From a checkpoint of a small audio captioner.
Model: encoder depths [1, 1, 1], encoder rnn gru, decoder layers 6, decoder norm rmsnorm.
Training: soap at rate 0.0015, batches of 48.
Rows from block 4 of the audio encoder, named by matrix and row number. Each number is 200 + 30 x the weight over the matrix's rms, rounded and kept within 0 to 999. All counts start at 0.
# weight_hh_l0_reverse: GRU recurrent weights, backward direction (gates r, z, n stacked) (encoder.rnn.1.rnn.weight_hh_l0_reverse, 384x128), inputs 0-127
weight_hh_l0_reverse.209,155,212,200,152,200,202,197,193,229,199,358,199,169,166,140,242,193,214,240,232,191,200,256,202,212,188,244,196,200,330,202,199,106,296,181,201,30,459,195,236,189,225,199,201,188,177,266,188,205,213,158,200,114,140,173,200,255,222,202,159,188,129,182,208,187,159,200,201,205,201,218,214,200,222,236,207,251,212,136,200,196,207,141,176,206,290,154,133,331,202,282,203,209,237,213,156,295,193,200,199,197,243,195,192,212,209,286,318,200,234,209,213,168,204,187,223,156,213,199,93,303,200,140,203,205,179,202,144
weight_hh_l0_reverse.210,126,200,201,201,203,223,205,198,198,191,157,220,224,213,295,201,195,210,209,199,199,201,200,248,200,187,200,211,197,197,193,148,205,230,184,205,265,239,222,218,404,199,120,223,307,230,198,171,205,201,199,218,168,110,190,158,207,199,199,200,207,327,206,234,194,301,145,206,193,199,200,233,200,200,201,202,206,235,210,195,179,280,169,200,126,318,184,192,209,203,169,208,199,201,195,209,238,164,170,199,194,241,199,253,179,202,201,205,263,213,201,98,88,69,206,200,192,243,192,198,170,256,177,195,200,200,206,200
weight_hh_l0_reverse.211,200,201,199,201,195,200,247,199,173,202,200,155,215,199,195,183,182,199,197,198,166,196,180,238,144,121,176,191,227,203,126,202,219,174,227,191,248,176,202,147,199,119,237,126,202,226,158,201,197,176,205,199,203,256,200,201,206,184,207,268,197,205,189,204,212,156,187,145,200,197,173,199,203,174,198,193,192,221,214,173,236,198,307,221,214,207,220,198,197,204,204,193,180,187,233,223,201,260,217,199,204,158,199,198,111,195,113,186,227,196,199,206,204,194,179,189,200,201,230,200,202,219,174,236,199,210,204,201
weight_hh_l0_reverse.212,91,182,195,151,188,203,165,165,202,200,208,228,189,202,312,232,186,198,325,194,202,198,299,208,245,191,194,148,226,188,245,189,177,214,189,203,204,265,193,249,116,242,128,198,205,100,197,183,201,200,165,196,161,56,164,208,202,191,282,201,197,403,203,217,189,233,192,203,219,193,198,203,210,213,226,221,212,212,192,160,205,227,69,197,129,272,228,155,246,230,207,186,236,198,188,139,207,50,170,200,179,258,199,177,267,217,227,227,203,349,218,14,128,201,154,199,187,212,198,186,191,204,193,181,208,204,217,187
weight_hh_l0_reverse.213,125,163,196,167,85,280,178,178,201,200,197,225,173,212,197,240,164,203,323,201,188,196,262,249,302,199,190,135,186,201,239,132,154,261,146,224,182,266,198,396,0,392,139,191,48,92,197,128,205,216,196,179,165,8,91,206,218,178,235,197,282,146,236,197,173,188,207,202,236,171,193,230,198,202,237,260,221,191,152,206,96,159,0,189,244,188,248,112,277,253,147,205,265,162,143,157,217,139,175,161,205,385,177,251,255,325,226,239,228,313,365,192,205,292,227,206,212,170,191,146,80,200,180,88,199,144,209,167
weight_hh_l0_reverse.214,155,211,272,318,277,194,200,198,332,194,259,197,197,181,122,207,223,170,137,291,216,194,210,110,192,201,296,339,178,246,192,217,188,241,210,219,198,243,228,193,207,189,296,218,202,200,200,223,236,199,192,286,199,208,213,198,202,245,194,197,183,195,140,228,175,203,198,259,183,256,145,198,123,206,201,191,201,187,200,198,332,365,265,199,196,196,201,276,201,173,198,208,195,221,204,202,201,198,217,154,187,183,157,215,226,186,200,196,126,122,120,276,230,196,194,213,200,310,207,350,200,199,207,198,199,209,160,279
weight_hh_l0_reverse.215,203,202,353,283,259,200,186,248,208,196,198,205,193,176,200,191,229,201,198,207,219,142,194,162,195,211,221,208,199,207,174,209,257,195,201,197,200,187,214,178,195,205,203,202,172,189,74,201,187,181,145,205,208,305,220,284,206,205,200,221,204,155,178,190,194,235,201,200,205,201,203,193,91,172,194,190,203,200,225,204,215,211,226,184,177,27,201,214,186,200,198,196,204,214,203,204,191,172,197,149,199,196,196,205,200,195,196,199,149,199,85,237,291,244,223,181,200,186,202,205,165,202,203,200,173,199,200,306
weight_hh_l0_reverse.216,180,205,201,199,270,184,200,199,207,203,201,211,201,197,215,190,233,204,203,197,201,199,202,119,194,198,200,199,202,205,200,240,200,197,274,169,187,225,236,197,170,198,199,201,120,189,168,207,198,202,201,206,145,197,199,230,190,203,192,199,198,199,183,256,197,200,254,209,198,199,201,200,164,181,199,198,217,205,201,219,201,248,202,205,196,178,197,199,201,196,187,198,210,210,202,185,213,192,200,162,199,196,110,199,201,199,206,199,186,201,167,174,248,296,191,201,160,198,299,199,204,201,175,208,200,192,201,240
weight_hh_l0_reverse.217,159,201,215,285,270,187,197,232,221,202,233,303,202,87,201,289,270,128,105,203,220,197,178,0,200,195,234,341,134,251,186,213,224,204,207,201,202,225,196,190,228,225,209,248,187,209,198,216,200,138,177,202,136,197,208,362,198,392,194,247,173,200,176,201,111,200,208,334,244,201,190,196,34,182,164,200,339,130,199,219,253,268,207,138,197,201,187,248,194,72,274,298,138,241,88,159,164,210,163,67,113,195,107,247,200,320,196,201,105,190,187,259,248,243,205,185,197,182,206,202,204,185,273,213,193,162,26,222
weight_hh_l0_reverse.218,201,226,200,202,199,200,218,212,178,200,190,200,200,210,201,199,201,192,178,182,215,139,202,227,196,198,152,202,201,201,199,201,201,199,201,199,210,200,204,200,183,198,190,186,202,193,171,201,200,190,197,199,187,202,193,202,200,200,150,253,198,219,203,209,203,200,198,200,195,200,205,200,198,200,199,167,202,199,200,199,200,216,186,193,207,233,200,181,205,200,218,200,201,198,197,218,238,202,207,178,200,197,198,199,202,200,176,199,209,210,198,199,204,200,198,195,201,198,195,192,200,210,189,201,203,200,200,225
weight_hh_l0_reverse.219,206,161,207,202,223,201,198,239,210,323,209,208,200,149,200,201,199,229,221,306,217,198,267,190,150,203,251,201,202,266,204,201,180,200,233,168,163,217,234,227,231,216,195,196,204,200,67,201,256,204,156,204,180,221,219,245,183,197,198,176,60,189,129,205,225,186,198,203,201,198,145,209,176,230,189,192,201,201,207,255,200,212,201,203,198,229,171,198,260,196,202,210,312,206,199,200,291,209,249,164,221,181,200,200,242,200,208,248,162,250,192,265,225,204,199,200,170,198,196,132,227,202,225,240,195,200,200,214
weight_hh_l0_reverse.220,203,201,161,200,200,200,200,200,203,211,207,190,198,189,189,198,202,203,209,199,208,212,186,199,195,191,199,209,195,214,190,200,201,174,201,200,199,201,205,197,223,194,187,210,221,268,209,205,198,190,201,199,210,206,199,243,202,206,197,185,174,227,200,196,196,200,200,202,181,202,195,192,197,206,216,207,184,194,200,204,200,195,202,183,200,242,201,204,201,199,228,191,196,216,204,203,209,237,144,195,195,195,237,193,198,199,242,195,201,193,199,200,201,167,182,195,204,197,200,196,206,182,207,194,153,202,189,197
weight_hh_l0_reverse.221,164,255,199,200,218,116,139,216,189,217,174,200,199,58,233,192,350,172,135,177,193,136,157,49,200,197,380,265,177,235,200,274,241,161,211,187,170,153,206,192,164,190,242,399,208,194,195,262,311,194,201,189,241,248,236,237,159,193,160,201,195,198,224,194,208,212,316,186,187,280,206,84,112,209,215,180,196,184,206,238,247,209,215,195,91,194,195,328,167,105,197,268,203,438,220,176,99,194,151,231,211,105,185,201,192,196,186,144,139,135,181,223,225,201,198,191,213,178,199,352,86,115,274,295,200,202,170,205
weight_hh_l0_reverse.222,194,201,208,212,209,203,190,222,199,205,198,245,217,194,208,200,223,206,197,201,297,202,199,177,203,208,199,200,187,201,198,202,203,199,190,198,213,196,220,216,215,203,185,181,212,197,190,187,198,190,190,198,200,199,229,191,198,176,198,197,193,205,199,205,206,200,198,199,183,250,201,197,202,207,191,189,196,199,205,195,199,223,201,196,190,214,191,193,201,183,202,199,179,200,194,196,212,201,286,197,199,209,206,197,196,197,200,205,200,170,156,210,198,187,192,200,174,224,180,182,186,200,200,190,181,214,227,230
weight_hh_l0_reverse.223,202,196,192,198,203,202,209,197,200,202,203,214,201,242,199,203,198,200,198,190,193,209,200,204,196,214,197,173,205,200,196,185,200,184,204,202,202,201,202,198,246,198,196,197,251,202,183,199,198,201,212,201,199,216,198,115,197,179,203,204,187,224,229,201,225,199,191,193,196,199,200,200,200,199,201,217,205,223,197,199,200,179,205,199,200,211,195,192,201,168,202,196,192,200,203,199,229,204,200,206,185,200,207,203,145,201,199,200,204,204,199,200,145,157,178,200,204,201,195,194,203,226,195,202,199,209,200,136
weight_hh_l0_reverse.224,204,192,197,142,212,198,188,191,152,243,212,196,196,196,279,199,187,196,197,173,209,199,185,198,209,195,201,184,206,221,203,200,297,174,211,155,203,219,221,199,130,193,213,220,197,198,78,205,203,185,202,175,205,208,200,200,194,201,197,211,236,280,201,200,204,209,266,207,200,201,185,194,197,201,195,212,200,115,199,277,200,213,200,198,146,158,370,241,146,175,209,120,268,165,199,208,126,181,227,209,216,151,200,197,189,175,190,129,196,195,231,98,240,207,199,185,211,171,304,296,181,197,182,199,201,185,199,170
weight_hh_l0_reverse.225,170,164,193,191,32,204,194,201,152,205,136,199,161,294,201,205,141,183,250,200,176,196,209,328,199,205,51,201,208,165,201,198,199,220,158,242,190,204,178,327,187,228,200,157,142,144,225,148,206,233,162,187,190,14,35,131,190,160,229,198,284,200,314,201,189,190,136,136,285,116,216,239,236,226,205,217,200,209,183,109,62,138,0,200,309,255,188,112,203,307,201,200,199,164,181,193,206,194,136,273,237,280,190,178,272,237,199,243,253,261,197,199,186,209,200,201,205,127,203,115,95,194,194,85,204,192,295,199
weight_hh_l0_reverse.226,244,215,201,197,190,200,291,193,219,190,190,99,199,328,206,190,162,219,205,208,236,165,185,365,193,178,84,199,208,111,135,186,264,153,200,198,204,148,199,161,204,113,197,201,265,200,192,195,59,204,203,201,229,225,124,131,217,199,181,376,245,204,234,197,111,215,191,182,161,162,220,197,200,177,207,199,207,220,201,204,199,173,217,197,184,205,201,192,198,235,183,172,198,177,245,274,203,196,205,231,201,194,205,200,79,166,166,198,311,207,195,176,201,174,191,213,197,208,200,198,197,213,185,183,250,312,243,228
weight_hh_l0_reverse.227,199,206,223,262,199,184,195,208,205,193,200,202,203,166,197,197,207,219,201,237,200,191,194,188,197,190,289,257,200,203,201,199,207,239,214,198,197,203,210,197,213,215,221,154,199,201,206,231,253,211,190,231,198,201,222,207,202,275,198,201,199,221,197,201,200,153,198,198,198,281,188,201,162,174,204,176,223,217,201,210,222,202,190,142,199,230,184,199,205,197,198,200,197,201,220,200,201,199,201,158,197,200,166,203,213,199,198,200,167,203,178,202,202,204,195,201,159,200,198,203,199,190,173,273,206,197,147,226
weight_hh_l0_reverse.228,236,210,205,188,205,194,209,185,200,184,202,144,205,225,205,172,154,208,196,188,200,187,174,224,104,175,173,193,214,198,99,208,207,195,244,198,200,180,204,146,230,151,221,177,210,205,161,216,201,205,267,202,218,245,201,201,200,177,201,232,198,188,201,174,212,221,167,165,198,195,200,212,210,177,205,215,183,209,201,180,198,178,256,199,199,189,200,200,203,217,192,151,206,145,267,263,205,227,221,246,251,107,201,200,193,138,159,200,246,196,196,196,195,197,200,208,200,185,237,202,201,201,180,206,230,200,200,214
weight_hh_l0_reverse.229,189,201,231,207,197,189,162,203,204,213,192,241,192,174,231,198,202,171,223,207,141,201,214,184,203,202,211,200,237,204,243,199,197,255,201,200,199,224,189,250,195,312,201,194,173,192,199,194,214,240,200,203,161,145,226,235,209,227,213,190,205,206,201,200,192,201,199,202,242,215,227,228,190,200,201,192,237,222,193,204,157,206,45,236,244,200,198,190,199,198,201,215,202,218,161,175,193,198,168,174,199,240,165,199,228,268,212,204,166,215,183,201,202,204,199,199,196,182,188,201,189,216,162,198,200,142,199,210
weight_hh_l0_reverse.230,206,207,202,188,148,201,197,208,246,165,193,199,205,197,200,199,170,167,126,201,200,81,200,200,193,165,200,200,200,192,198,156,225,200,183,194,202,190,183,202,246,197,200,201,200,205,199,210,175,206,89,194,199,203,187,174,200,201,151,201,200,204,212,200,178,214,209,215,200,201,217,205,200,199,177,189,200,200,202,200,217,196,218,222,200,206,185,201,198,188,206,208,194,166,191,203,200,214,202,205,194,191,98,181,202,199,192,201,200,198,198,204,218,191,193,202,189,191,199,200,200,200,197,198,200,197,204,200
weight_hh_l0_reverse.231,252,198,201,202,199,216,231,196,201,155,191,206,176,228,204,200,169,194,205,146,202,202,242,201,146,185,182,186,208,168,168,216,179,169,196,171,210,205,195,201,198,190,171,200,204,196,120,200,215,214,178,211,162,165,189,197,202,173,213,199,191,213,199,189,250,241,189,194,223,196,212,214,208,203,212,200,202,200,200,210,197,194,194,215,192,204,193,187,182,202,200,168,189,201,199,225,199,187,238,212,201,201,183,178,183,199,201,176,242,232,213,181,181,181,145,163,173,197,197,195,200,235,184,202,232,190,229,186
weight_hh_l0_reverse.232,202,183,199,210,217,148,176,180,199,243,199,145,201,200,177,200,199,287,203,204,196,174,200,199,198,200,278,220,207,194,103,143,200,204,200,195,198,200,200,199,200,202,201,193,203,225,201,178,230,112,197,199,202,201,231,200,198,176,199,146,202,200,203,200,201,203,200,158,188,202,167,178,201,288,200,222,141,195,258,181,190,229,198,199,207,204,223,270,200,201,194,181,202,200,213,184,201,201,230,230,216,201,198,206,202,197,201,201,199,197,199,200,201,195,205,242,203,201,208,199,63,196,198,205,167,199,202,199
weight_hh_l0_reverse.233,189,225,198,226,207,173,196,199,180,259,200,199,201,192,203,206,240,195,175,205,202,216,169,140,202,200,240,232,157,255,178,245,223,207,220,204,199,234,197,203,204,214,216,153,182,223,201,199,200,200,224,204,188,198,199,379,192,235,200,199,255,200,196,185,187,168,211,211,218,203,190,193,134,200,200,200,204,281,195,198,208,189,202,199,200,202,152,222,205,197,204,207,132,215,157,182,199,281,173,186,198,202,199,199,208,362,188,176,173,192,153,211,204,205,202,185,200,195,201,201,199,187,201,199,200,199,105,207
weight_hh_l0_reverse.234,199,198,139,155,189,250,198,175,181,186,194,199,199,225,198,167,192,217,208,202,187,175,183,204,196,194,182,176,184,202,195,174,229,94,199,200,201,197,192,208,201,201,213,194,199,186,200,201,192,206,192,207,200,252,195,165,197,91,135,201,200,185,201,206,200,221,193,189,201,187,185,165,212,197,199,200,178,199,202,200,283,198,246,212,200,198,217,200,201,198,189,189,210,189,200,197,205,203,227,240,219,190,192,194,183,183,195,204,250,198,205,191,210,175,166,201,200,200,198,197,199,201,205,137,193,184,232,195
weight_hh_l0_reverse.235,203,192,155,120,174,211,200,168,186,198,205,202,191,215,228,196,180,203,213,182,194,198,199,203,201,171,200,173,209,201,237,197,194,172,198,199,197,201,201,211,200,198,185,199,189,203,144,186,200,207,197,182,162,200,148,158,189,184,237,197,195,257,217,195,201,215,196,198,277,166,200,200,203,206,201,213,199,198,200,200,209,144,202,201,202,152,230,182,197,203,184,184,205,196,198,197,209,149,201,221,209,199,199,134,195,196,204,199,199,276,202,166,200,203,200,198,218,187,206,160,201,200,198,180,209,188,216,174
weight_hh_l0_reverse.236,186,173,196,189,192,213,204,179,189,247,200,198,200,214,192,201,183,202,208,200,202,202,205,243,273,212,189,200,200,186,201,177,188,206,189,206,199,200,194,210,169,205,199,200,191,198,200,180,207,200,200,196,201,181,195,180,195,195,202,201,221,187,204,200,203,204,189,198,200,185,200,206,206,204,212,209,196,200,200,189,146,198,198,198,208,183,249,179,202,245,195,199,201,176,200,181,189,198,186,205,207,216,207,219,202,197,201,205,206,203,229,200,167,200,215,202,211,203,199,191,181,199,200,191,201,204,207,200
weight_hh_l0_reverse.237,212,201,209,202,200,202,202,194,209,200,200,198,192,201,206,240,200,229,248,198,201,204,229,204,205,197,170,193,246,192,207,200,180,201,203,189,201,215,235,179,127,229,196,187,170,168,199,75,199,190,203,180,200,205,197,206,201,196,201,202,209,202,204,200,199,197,202,207,207,198,205,202,200,197,202,205,234,208,197,204,178,199,140,179,200,197,200,141,226,217,202,199,224,201,196,201,193,158,197,197,198,207,200,206,207,204,201,248,203,260,199,184,210,239,201,224,194,189,197,171,195,208,180,199,206,194,201,195
weight_hh_l0_reverse.238,186,202,242,232,206,201,168,205,198,242,202,277,215,151,203,259,234,201,222,205,178,258,201,175,211,218,257,200,207,218,220,199,201,216,189,201,168,254,200,221,188,286,198,198,197,199,303,201,203,204,214,124,172,198,178,299,191,205,202,190,200,145,149,216,153,136,203,224,202,197,206,201,131,178,120,200,343,232,189,200,198,119,112,203,200,211,188,176,253,217,261,226,237,242,169,84,207,194,134,119,84,364,195,209,277,268,223,293,161,227,200,226,215,225,200,200,171,155,196,88,249,195,228,206,98,47,162,169
weight_hh_l0_reverse.239,76,212,186,237,167,135,265,201,185,230,202,203,192,109,151,203,260,166,195,200,218,222,200,216,194,269,201,225,197,182,226,199,192,404,199,224,198,335,200,248,138,295,192,210,104,170,234,196,203,199,209,282,155,59,202,203,191,193,198,171,248,199,221,229,184,204,203,208,146,284,170,201,201,207,202,197,197,202,158,200,196,220,93,195,236,198,218,184,264,144,187,231,200,198,146,190,200,166,188,196,193,233,200,219,275,224,210,278,190,201,178,200,199,306,203,202,195,214,194,200,198,147,205,167,194,222,183,239
weight_hh_l0_reverse.240,200,207,201,171,200,218,170,250,197,214,178,282,199,176,156,151,247,133,195,241,189,208,175,183,146,206,235,204,180,226,307,218,203,200,210,202,178,257,202,248,192,234,232,227,170,99,204,214,198,200,197,197,199,207,145,203,186,198,202,145,178,70,171,208,201,205,136,202,216,215,226,182,105,185,165,155,194,197,163,208,247,153,176,241,212,174,56,220,167,170,202,319,199,215,120,157,223,200,234,120,174,182,155,176,228,204,267,184,152,246,202,337,201,223,214,85,177,102,188,78,203,190,213,153,170,137,195,198
weight_hh_l0_reverse.241,210,183,207,175,144,203,201,213,208,184,70,130,203,222,225,208,155,201,296,188,208,199,218,288,204,165,148,194,180,57,196,169,192,187,152,199,200,184,228,193,281,152,139,187,244,221,190,204,182,198,198,201,207,164,187,170,202,205,201,220,211,206,195,162,196,218,206,204,207,164,216,196,216,195,209,201,212,270,224,202,129,171,206,193,184,216,203,187,197,253,189,112,170,134,201,220,195,199,202,199,191,204,206,199,206,202,190,196,247,192,200,199,188,102,177,221,192,218,202,201,211,200,221,182,201,209,194,202
weight_hh_l0_reverse.242,201,182,202,209,172,195,184,195,213,163,173,191,164,224,226,218,192,195,223,198,225,199,314,203,202,194,153,202,200,172,252,217,142,188,165,209,215,188,185,219,74,195,89,202,170,102,141,175,205,195,197,157,200,164,154,180,206,205,214,224,221,224,200,158,180,304,195,199,205,170,207,199,219,223,217,194,244,202,205,197,199,194,178,184,199,179,205,194,199,225,207,200,192,200,201,211,175,71,165,199,192,243,200,115,218,199,190,209,251,317,199,114,199,196,181,193,200,92,179,203,194,207,206,201,219,201,219,226
weight_hh_l0_reverse.243,196,200,200,195,199,200,200,197,194,208,183,202,199,200,203,185,209,199,199,201,204,202,182,199,193,181,203,198,130,208,201,201,244,200,200,201,200,193,200,203,200,201,206,212,195,200,123,202,199,203,203,199,204,191,201,228,238,200,202,195,244,208,214,191,200,197,198,195,189,202,201,189,199,199,205,198,190,199,192,186,248,206,232,209,138,195,199,201,198,153,188,200,199,166,199,199,200,201,200,204,198,194,172,202,201,198,201,178,222,198,200,181,200,196,198,198,201,200,204,201,167,200,207,198,196,220,198,188
weight_hh_l0_reverse.244,196,204,183,198,195,189,207,159,204,199,205,178,182,196,195,194,199,206,213,190,200,201,198,203,200,199,200,198,196,197,188,201,200,201,200,208,192,173,187,183,195,199,215,208,175,202,211,138,201,207,206,200,200,198,198,172,184,187,198,178,216,168,208,193,190,199,215,42,240,211,199,195,222,205,249,218,200,191,195,213,179,142,196,197,201,154,205,196,201,199,137,205,223,205,218,198,152,202,158,251,299,201,199,219,201,207,202,215,197,196,201,204,192,199,218,213,203,157,260,210,160,187,200,190,196,203,189,194
weight_hh_l0_reverse.245,198,197,200,200,181,217,200,199,200,192,175,203,199,229,201,201,177,198,200,199,200,200,199,209,184,184,199,202,165,198,192,184,203,200,175,247,207,203,200,217,255,202,178,198,200,230,194,199,202,196,184,167,161,163,198,206,197,197,199,200,206,189,201,187,200,264,190,201,200,186,198,195,197,199,200,200,200,201,216,201,183,142,186,199,248,200,188,197,200,230,200,198,193,159,197,196,200,311,198,202,193,232,200,209,199,203,197,199,215,201,230,199,202,172,200,199,250,194,191,193,174,203,238,193,195,198,205,188
weight_hh_l0_reverse.246,189,245,198,216,247,168,201,201,197,201,197,196,201,144,202,184,198,173,152,195,193,195,198,109,179,205,242,203,206,202,185,255,210,197,256,139,204,202,201,197,233,189,212,277,201,204,186,216,266,202,193,264,193,202,201,207,187,194,201,187,197,202,200,204,252,215,208,168,205,230,198,198,182,247,200,154,179,204,221,201,208,221,205,208,187,177,206,292,185,127,202,194,199,208,207,201,165,205,206,211,208,160,174,197,207,191,190,190,167,186,153,203,200,199,196,198,204,199,330,286,166,200,216,201,208,179,203,200
weight_hh_l0_reverse.247,125,199,198,186,216,202,202,200,130,244,199,202,201,186,239,198,205,201,199,205,199,200,180,193,225,206,207,185,232,221,211,185,199,200,229,199,196,198,200,199,155,199,205,199,197,201,200,189,198,182,201,196,200,203,200,200,182,200,235,185,201,195,200,311,201,200,253,198,224,199,205,186,206,205,198,196,199,202,198,201,196,204,197,201,129,201,239,211,184,197,198,197,229,201,203,105,207,114,202,202,261,187,137,205,199,208,202,199,200,203,224,175,198,208,200,252,211,199,212,199,198,132,199,190,188,183,200,190
weight_hh_l0_reverse.248,201,217,270,199,197,199,275,211,236,198,198,176,201,224,211,181,186,229,235,201,232,197,201,229,195,225,181,200,217,65,139,198,209,190,200,192,199,199,199,149,136,197,202,202,200,205,202,203,188,203,193,201,231,199,186,195,207,209,150,219,201,210,198,195,204,199,208,203,161,200,207,200,208,190,192,164,195,198,225,229,182,206,196,202,196,212,199,203,196,201,159,159,200,176,265,249,197,200,257,221,196,188,200,205,197,144,199,200,208,205,196,190,209,299,201,214,204,235,195,202,200,199,176,196,219,206,200,202
weight_hh_l0_reverse.249,209,246,201,229,226,200,255,206,170,201,192,187,202,197,199,177,209,204,177,193,179,203,39,197,155,204,204,202,193,202,75,209,329,194,265,211,200,188,199,168,197,172,239,178,204,201,200,213,170,200,333,221,227,240,201,236,201,209,199,238,216,195,210,201,190,187,218,194,179,206,192,199,174,82,185,196,201,208,198,220,285,215,267,200,153,185,187,208,200,196,199,202,204,211,263,197,206,205,228,197,194,89,248,203,122,194,167,142,199,176,192,217,207,202,180,202,171,200,201,212,204,200,133,200,192,224,149,207
weight_hh_l0_reverse.250,196,197,198,196,201,198,218,200,196,203,218,197,204,199,199,150,200,200,209,229,198,200,199,219,199,204,196,202,211,201,200,207,203,201,206,194,198,203,200,198,194,200,199,197,193,204,202,196,200,203,214,221,195,252,190,122,199,217,196,202,207,201,209,199,249,196,181,199,193,196,209,199,235,188,202,201,207,215,189,201,181,196,191,199,211,161,200,194,204,202,178,197,206,201,201,223,211,199,203,208,211,164,174,213,199,137,200,200,201,204,199,200,200,225,210,200,202,201,205,195,170,198,159,222,227,200,198,200
weight_hh_l0_reverse.251,245,205,254,199,212,198,302,207,211,200,197,153,204,277,201,179,198,232,193,177,212,153,156,242,190,204,161,199,200,198,78,196,212,141,268,203,338,106,243,117,196,74,206,191,270,321,201,266,168,189,245,203,241,301,193,200,199,188,155,314,192,203,200,206,213,173,205,203,85,200,138,192,199,86,191,176,198,200,262,206,205,215,346,199,197,190,199,210,200,198,201,161,185,175,342,370,200,199,253,185,176,161,215,219,128,111,177,152,234,129,193,201,218,200,195,198,198,204,195,213,226,301,182,273,210,322,192,204
weight_hh_l0_reverse.252,217,212,196,196,207,197,212,208,200,196,180,198,244,201,199,183,195,270,197,179,207,236,177,201,180,196,182,184,183,176,160,155,201,139,204,190,208,160,226,134,218,190,197,212,246,215,154,214,169,155,244,203,243,305,217,162,225,143,125,198,197,231,221,193,224,202,201,200,190,200,208,172,199,199,199,192,161,193,217,216,228,198,241,194,185,198,160,236,186,197,205,210,182,195,213,201,200,213,269,202,147,160,332,200,160,157,209,171,236,197,198,201,188,178,145,195,201,189,184,205,172,199,328,198,149,257,164,195
weight_hh_l0_reverse.253,198,214,200,199,201,206,195,197,169,202,190,227,201,196,200,200,206,106,144,152,187,192,194,190,197,198,203,203,204,206,249,203,236,198,183,200,218,131,122,218,226,200,200,182,199,188,196,201,197,211,200,205,177,218,219,248,198,199,200,205,241,199,198,235,199,212,201,253,210,195,197,199,198,201,125,205,208,207,193,200,235,202,201,292,196,153,199,190,171,189,194,235,193,203,72,174,209,134,198,108,121,225,177,156,199,274,201,200,183,206,202,201,198,200,198,186,180,201,220,194,186,193,259,197,173,181,199,199
weight_hh_l0_reverse.254,202,213,202,253,203,201,204,220,259,220,311,193,206,171,200,201,219,204,189,242,242,228,229,181,205,201,298,223,201,223,229,200,164,201,217,222,183,243,151,204,205,221,198,221,203,221,206,199,225,200,178,235,201,173,215,267,287,229,121,142,139,201,215,200,198,182,204,276,177,202,203,201,201,201,257,193,179,177,170,287,218,232,228,199,200,232,194,201,242,164,199,217,201,200,204,219,209,201,261,179,173,186,202,200,212,185,316,214,205,178,185,200,206,195,199,231,184,199,195,200,258,193,191,180,213,207,170,213
weight_hh_l0_reverse.255,164,202,200,202,286,195,165,276,208,221,238,265,202,136,203,201,249,99,199,239,204,360,225,74,197,317,346,225,195,208,302,247,152,206,212,214,182,222,169,252,201,355,197,239,197,200,247,199,238,216,196,202,191,193,205,252,200,209,154,81,174,169,205,201,200,193,201,395,210,213,330,199,124,200,188,163,202,202,27,174,195,221,153,229,193,206,164,217,231,200,200,306,199,257,160,166,200,197,214,106,60,190,185,200,246,209,384,226,111,199,194,269,204,201,209,168,167,201,188,201,229,200,197,195,200,198,178,248
weight_hh_l0_reverse.256,20,198,197,199,187,197,163,199,198,212,202,201,200,195,143,202,156,199,256,266,119,198,208,200,199,200,202,201,204,207,208,203,177,239,195,199,189,213,195,251,193,271,195,199,200,179,200,183,207,251,194,200,159,193,203,201,197,180,228,197,200,166,197,203,200,196,196,204,198,200,196,248,198,210,200,200,207,217,199,203,181,172,122,202,220,200,194,136,240,199,202,200,209,199,147,184,237,192,169,197,201,273,198,194,208,226,207,280,197,211,197,219,207,232,197,196,183,198,201,194,200,198,182,203,198,137,210,202
weight_hh_l0_reverse.257,202,195,202,238,200,197,199,198,157,201,172,199,200,201,220,191,240,203,211,197,30,179,171,148,196,200,199,184,293,199,202,193,200,200,284,195,198,185,183,205,201,187,207,199,203,228,225,216,202,323,243,233,207,201,203,202,214,200,198,191,200,222,203,200,208,202,201,181,200,226,266,200,206,196,202,198,191,243,146,194,194,206,198,269,175,200,175,191,171,153,198,185,190,220,274,195,176,178,185,239,281,126,201,202,190,201,205,146,200,177,101,214,191,192,200,227,198,195,331,219,231,200,110,201,206,177,203,188
weight_hh_l0_reverse.258,201,203,189,236,206,194,199,200,205,189,203,157,198,200,182,175,200,254,230,202,159,173,165,197,199,224,200,205,201,200,201,166,213,222,200,201,200,171,194,199,198,159,316,211,219,200,212,206,199,253,198,205,219,206,209,213,246,205,228,200,199,177,205,197,200,180,198,176,193,205,195,197,200,173,199,201,200,200,203,207,199,195,197,212,193,200,191,228,110,218,200,183,132,200,224,203,199,204,191,199,200,183,202,192,203,200,147,200,200,198,198,224,169,207,216,237,199,213,200,200,201,239,204,247,200,200,186,198
weight_hh_l0_reverse.259,184,200,217,204,201,201,200,198,204,211,254,205,199,169,202,255,200,153,146,204,202,177,191,192,200,200,209,210,179,222,183,200,239,201,198,183,204,205,198,205,201,212,199,183,173,201,181,199,198,200,171,201,115,198,232,203,150,236,203,331,167,204,121,225,154,209,197,212,244,202,182,202,173,194,104,202,311,220,241,203,225,201,203,182,200,199,189,198,252,194,216,213,193,213,193,186,209,203,191,120,169,299,165,194,201,261,83,203,170,201,200,217,241,200,189,201,190,206,206,198,203,197,209,204,193,188,188,221
weight_hh_l0_reverse.260,171,199,199,190,165,198,201,200,205,201,216,196,203,189,200,203,230,203,176,231,205,199,204,184,291,201,230,226,205,199,232,200,199,203,206,201,217,205,217,229,203,190,237,206,200,208,198,208,207,197,197,226,200,208,141,169,199,222,200,199,198,200,191,200,195,200,219,208,243,204,200,199,201,201,201,200,199,199,201,203,157,247,206,203,158,204,212,209,166,141,230,199,204,200,201,177,158,178,206,192,203,164,185,231,221,198,202,151,141,197,203,155,151,205,227,206,245,297,201,211,202,195,200,201,198,199,206,123
weight_hh_l0_reverse.261,196,199,233,202,202,199,214,124,200,212,201,198,202,237,197,200,169,238,205,209,107,201,173,200,200,243,202,199,194,210,185,116,251,205,210,197,197,204,204,204,216,185,204,197,192,200,216,201,153,234,219,205,196,271,202,203,241,188,210,201,207,161,188,206,200,183,189,200,175,142,198,212,196,188,195,253,200,229,200,201,192,190,204,199,206,203,200,166,202,215,170,196,210,204,207,201,252,201,201,200,186,199,231,206,164,196,200,235,203,190,234,201,205,206,191,224,190,220,200,191,209,203,191,204,160,190,207,192
weight_hh_l0_reverse.262,220,201,218,200,200,187,32,196,204,198,213,196,203,202,167,197,189,200,195,200,197,197,200,200,198,198,195,203,199,200,192,185,200,180,200,199,218,180,197,159,240,151,205,201,202,205,200,202,200,200,200,236,201,296,247,177,200,198,200,201,181,192,216,212,203,203,201,197,165,202,196,203,229,206,200,202,198,199,216,211,206,211,268,202,199,186,206,201,198,154,198,192,194,188,203,202,204,201,234,201,205,196,202,200,189,195,197,214,205,164,199,205,200,170,199,202,199,199,211,201,205,204,208,199,203,200,199,194
weight_hh_l0_reverse.263,205,176,206,198,219,201,225,247,189,158,25,228,218,110,235,202,204,181,217,195,187,209,195,201,202,174,200,202,214,165,189,236,204,200,203,203,215,202,249,176,208,202,201,190,200,205,202,233,201,197,213,179,209,204,207,200,152,197,230,205,223,196,144,165,197,194,202,193,200,261,285,200,174,194,199,51,206,206,200,165,206,199,206,207,201,197,107,218,18,202,202,184,200,200,201,200,204,191,197,199,202,187,200,200,267,204,197,197,162,193,167,203,205,205,196,173,175,194,205,199,201,201,198,209,201,199,196,211